config.yaml
arch: "ecapa_tdnn"
model: "audio embedding model"
dataset: "acted Russian speech (Dusha)"
train_examples: 26041
gain_aug_db: 6
noise_aug: 0.01
n_mels: 40
hop_length: 160
input: "log_mel"
spec_augment: true
win_length: 400
targets: ["emotion"]
num_classes: 4
embedding_dim: 64
norm: "batchnorm"
activation: "leaky_relu"
depths: [12]
kernel_size: 3
stem: "single"
widths: [384]
am_softmax_margin: 0.3
am_softmax_scale: 30
init: "trunc_normal_002"
optimizer: "adamw"
lr: 0.0018
beta1: 0.9
beta2: 0.95
eps: 1e-10
grad_clip: 5.0
steps: 4200
batch_size: 256
epochs: 41.3
lr_schedule: "cosine"
final_lr_fraction: 0.1
warmup_steps: 840
weight_decay: 0.1
Rows from block 7 of a small audio embedding model, named by matrix and row number. Each number is 128 + 32 x the weight over its row's rms, rounded and kept within 0 to 255. All counts start at 0. Numbers have three digits each.
After each channel's rows are labels from the 100 clips, of 14848, where the channel reaches its highest value: "responds to" is what is common among them. Only what is clearly more common there than usual is listed. The data: acted Russian speech (Dusha). In brackets: how many of the 100.
# c30: last pointwise conv (model.blocks.7.c3.0.weight, 384x384x1), inputs 77-153

c30.66:120122121153137110132118132141131101127118138141149126125225141215127153151167154121101181180114176185196114150115138182178174114161094232139243139138119212121125163129101166193101172175169200200161122141133118255164227112195196126
responds to: emotion: neutral (61)

c30.135:101076124122111130115147114120117097163089077113155185110085109102168146116075097051112117078124129118143167132158165111075115197137177074138098142164144062199114147159130091057091095142188101094113094145130146111098141147067152115
responds to: emotion: positive (86)

c30.158:186133129063108195110129081113108117104149173107055168078104109152177065137095159155166059142135146204123129144064151118152045147104124111099097105108119076131144078163177068079145162137105152140129107102156070067170101150147091143
responds to: emotion: sad (92)

c30.266:114135154213188085130098187123198137079090164133220089112133150068117107158125102139137077106131103071098124127121153086126108112129095154054138119121116123131108118128157103118139097131115094100087107085149136108068130095073125154
responds to: emotion: positive (80)

c30.228:108144114239204079128133237106177152144103166129224080130165142156111140135134138151122119098128105107203126120131120139132122097169093179056176127113111177137089128125133123149145129123128120125104119081146111206155191075112188146
responds to: emotion: positive (65)

c30.234:114145094139132134078070129072140158080121131082135114099097167157119087083160130128103079071115087096146143101122152139113095134150128091105163092146127104080148100147116080190143108159129072166107057119086094144118106131060172110
responds to: emotion: sad (98)

c30.120:144142097141118137088083138100133143100124174106137128079097154151148119088125141128124073095092095150148154084114155095095075104161111113049114070141146117070148100140118069136115106146140111147083077093126104141108106131088140110
responds to: emotion: sad (99)

c30.71:209222148081103144112156113137084203106235158123098165089076169091110095098169089126136139111174150151096116133121129097102143142116118087145070130138102105114109127137134143164179133145128129080124165109120103047096085123160108143
responds to: emotion: sad (88)

c30.214:108138111108135135109144120137137124114119132122100129126109128157095125132103160165135037139116106122178125108154141132114076102152085132136123091124130135096156080112139042127134120107089123152114097121136136121161114117128103114
responds to: emotion: angry (90)

c30.259:213192137121082131145123110130106164124196202147115131109102210118152152099197106106103129123220078115119142121164189081096107086180128104107065115099108082107135115135100121192219168155099090105096142129080159077140081115104139114
responds to: emotion: sad (88)

c30.299:129144101150144111100104161094151108104144140105162089083147141214155085144130193145106098175099164177127134093115115154167090168127124156105141147113174078076172096160147079179133187148125170207131106125119103142179154128146167086
responds to: emotion: angry (90)

c30.269:156117089100077092075077083102072146065114155102080096075137163075154087105146067105101117047150153138102117123114123152125105138099141141147149144110120109114110120142102118161152164181137150074152143122115087124075123124134139104
responds to: emotion: positive (42)

c30.229:108170131163190110115130156124143208137133129113162106121141095146128104167117133215181097154173138152110080209101138138158087190084097129094109170100135121174154114134191131090166150130101140137128147100202088100128141095174106193
responds to: emotion: positive (42)

c30.149:107143145156175109150154165143127201168134092160158114180139132175105114203130137141143130203157118120169093170125132133117139130083109139128143152127108193167133137107163161122159119161123113169121158131188121145161143110162178147
responds to: emotion: positive (43)

c30.98:130125107151130112103097138101144102101131151096144124104168108217134120188117222187155098214107196212149103138103109184226083170085107187149176152124173114128179104107157099139124188118131179199167158148166110168216187120198157138
responds to: emotion: angry (88)

c30.169:119144112118122253093108140111152126104136093106118154118079069131114139085087134116171085116125140147137238140113122154124118127108187100155122119204153100121161137142097104066104120110156110138112130167115122113117088197128087125
responds to: emotion: sad (95)

c30.356:137099043150133131061061136064138094078099145068120120076126123120084161064122133112119120135123158147131125129129161152183119115143116119135117132153102099087129124129086140118106143128135113134157097133064139106120121107124089122
responds to: emotion: positive (44)

c30.311:134099063142117132049088141072161122084093146084135131070152111116130111097119120120127107121101136156108141115109123140167116113114144137131114124118113098098112158146117123106140149124129114102148121137103131104124136119098085127
responds to: emotion: positive (89)

c30.23:091124141129155093142126169136113188161107058151140104201148127195107105215141155187148129206148134112199103136131143139110126129088117148112140155121088147159119146108181156126168085158140123199135159117203105168167155135168186158
responds to: emotion: positive (49)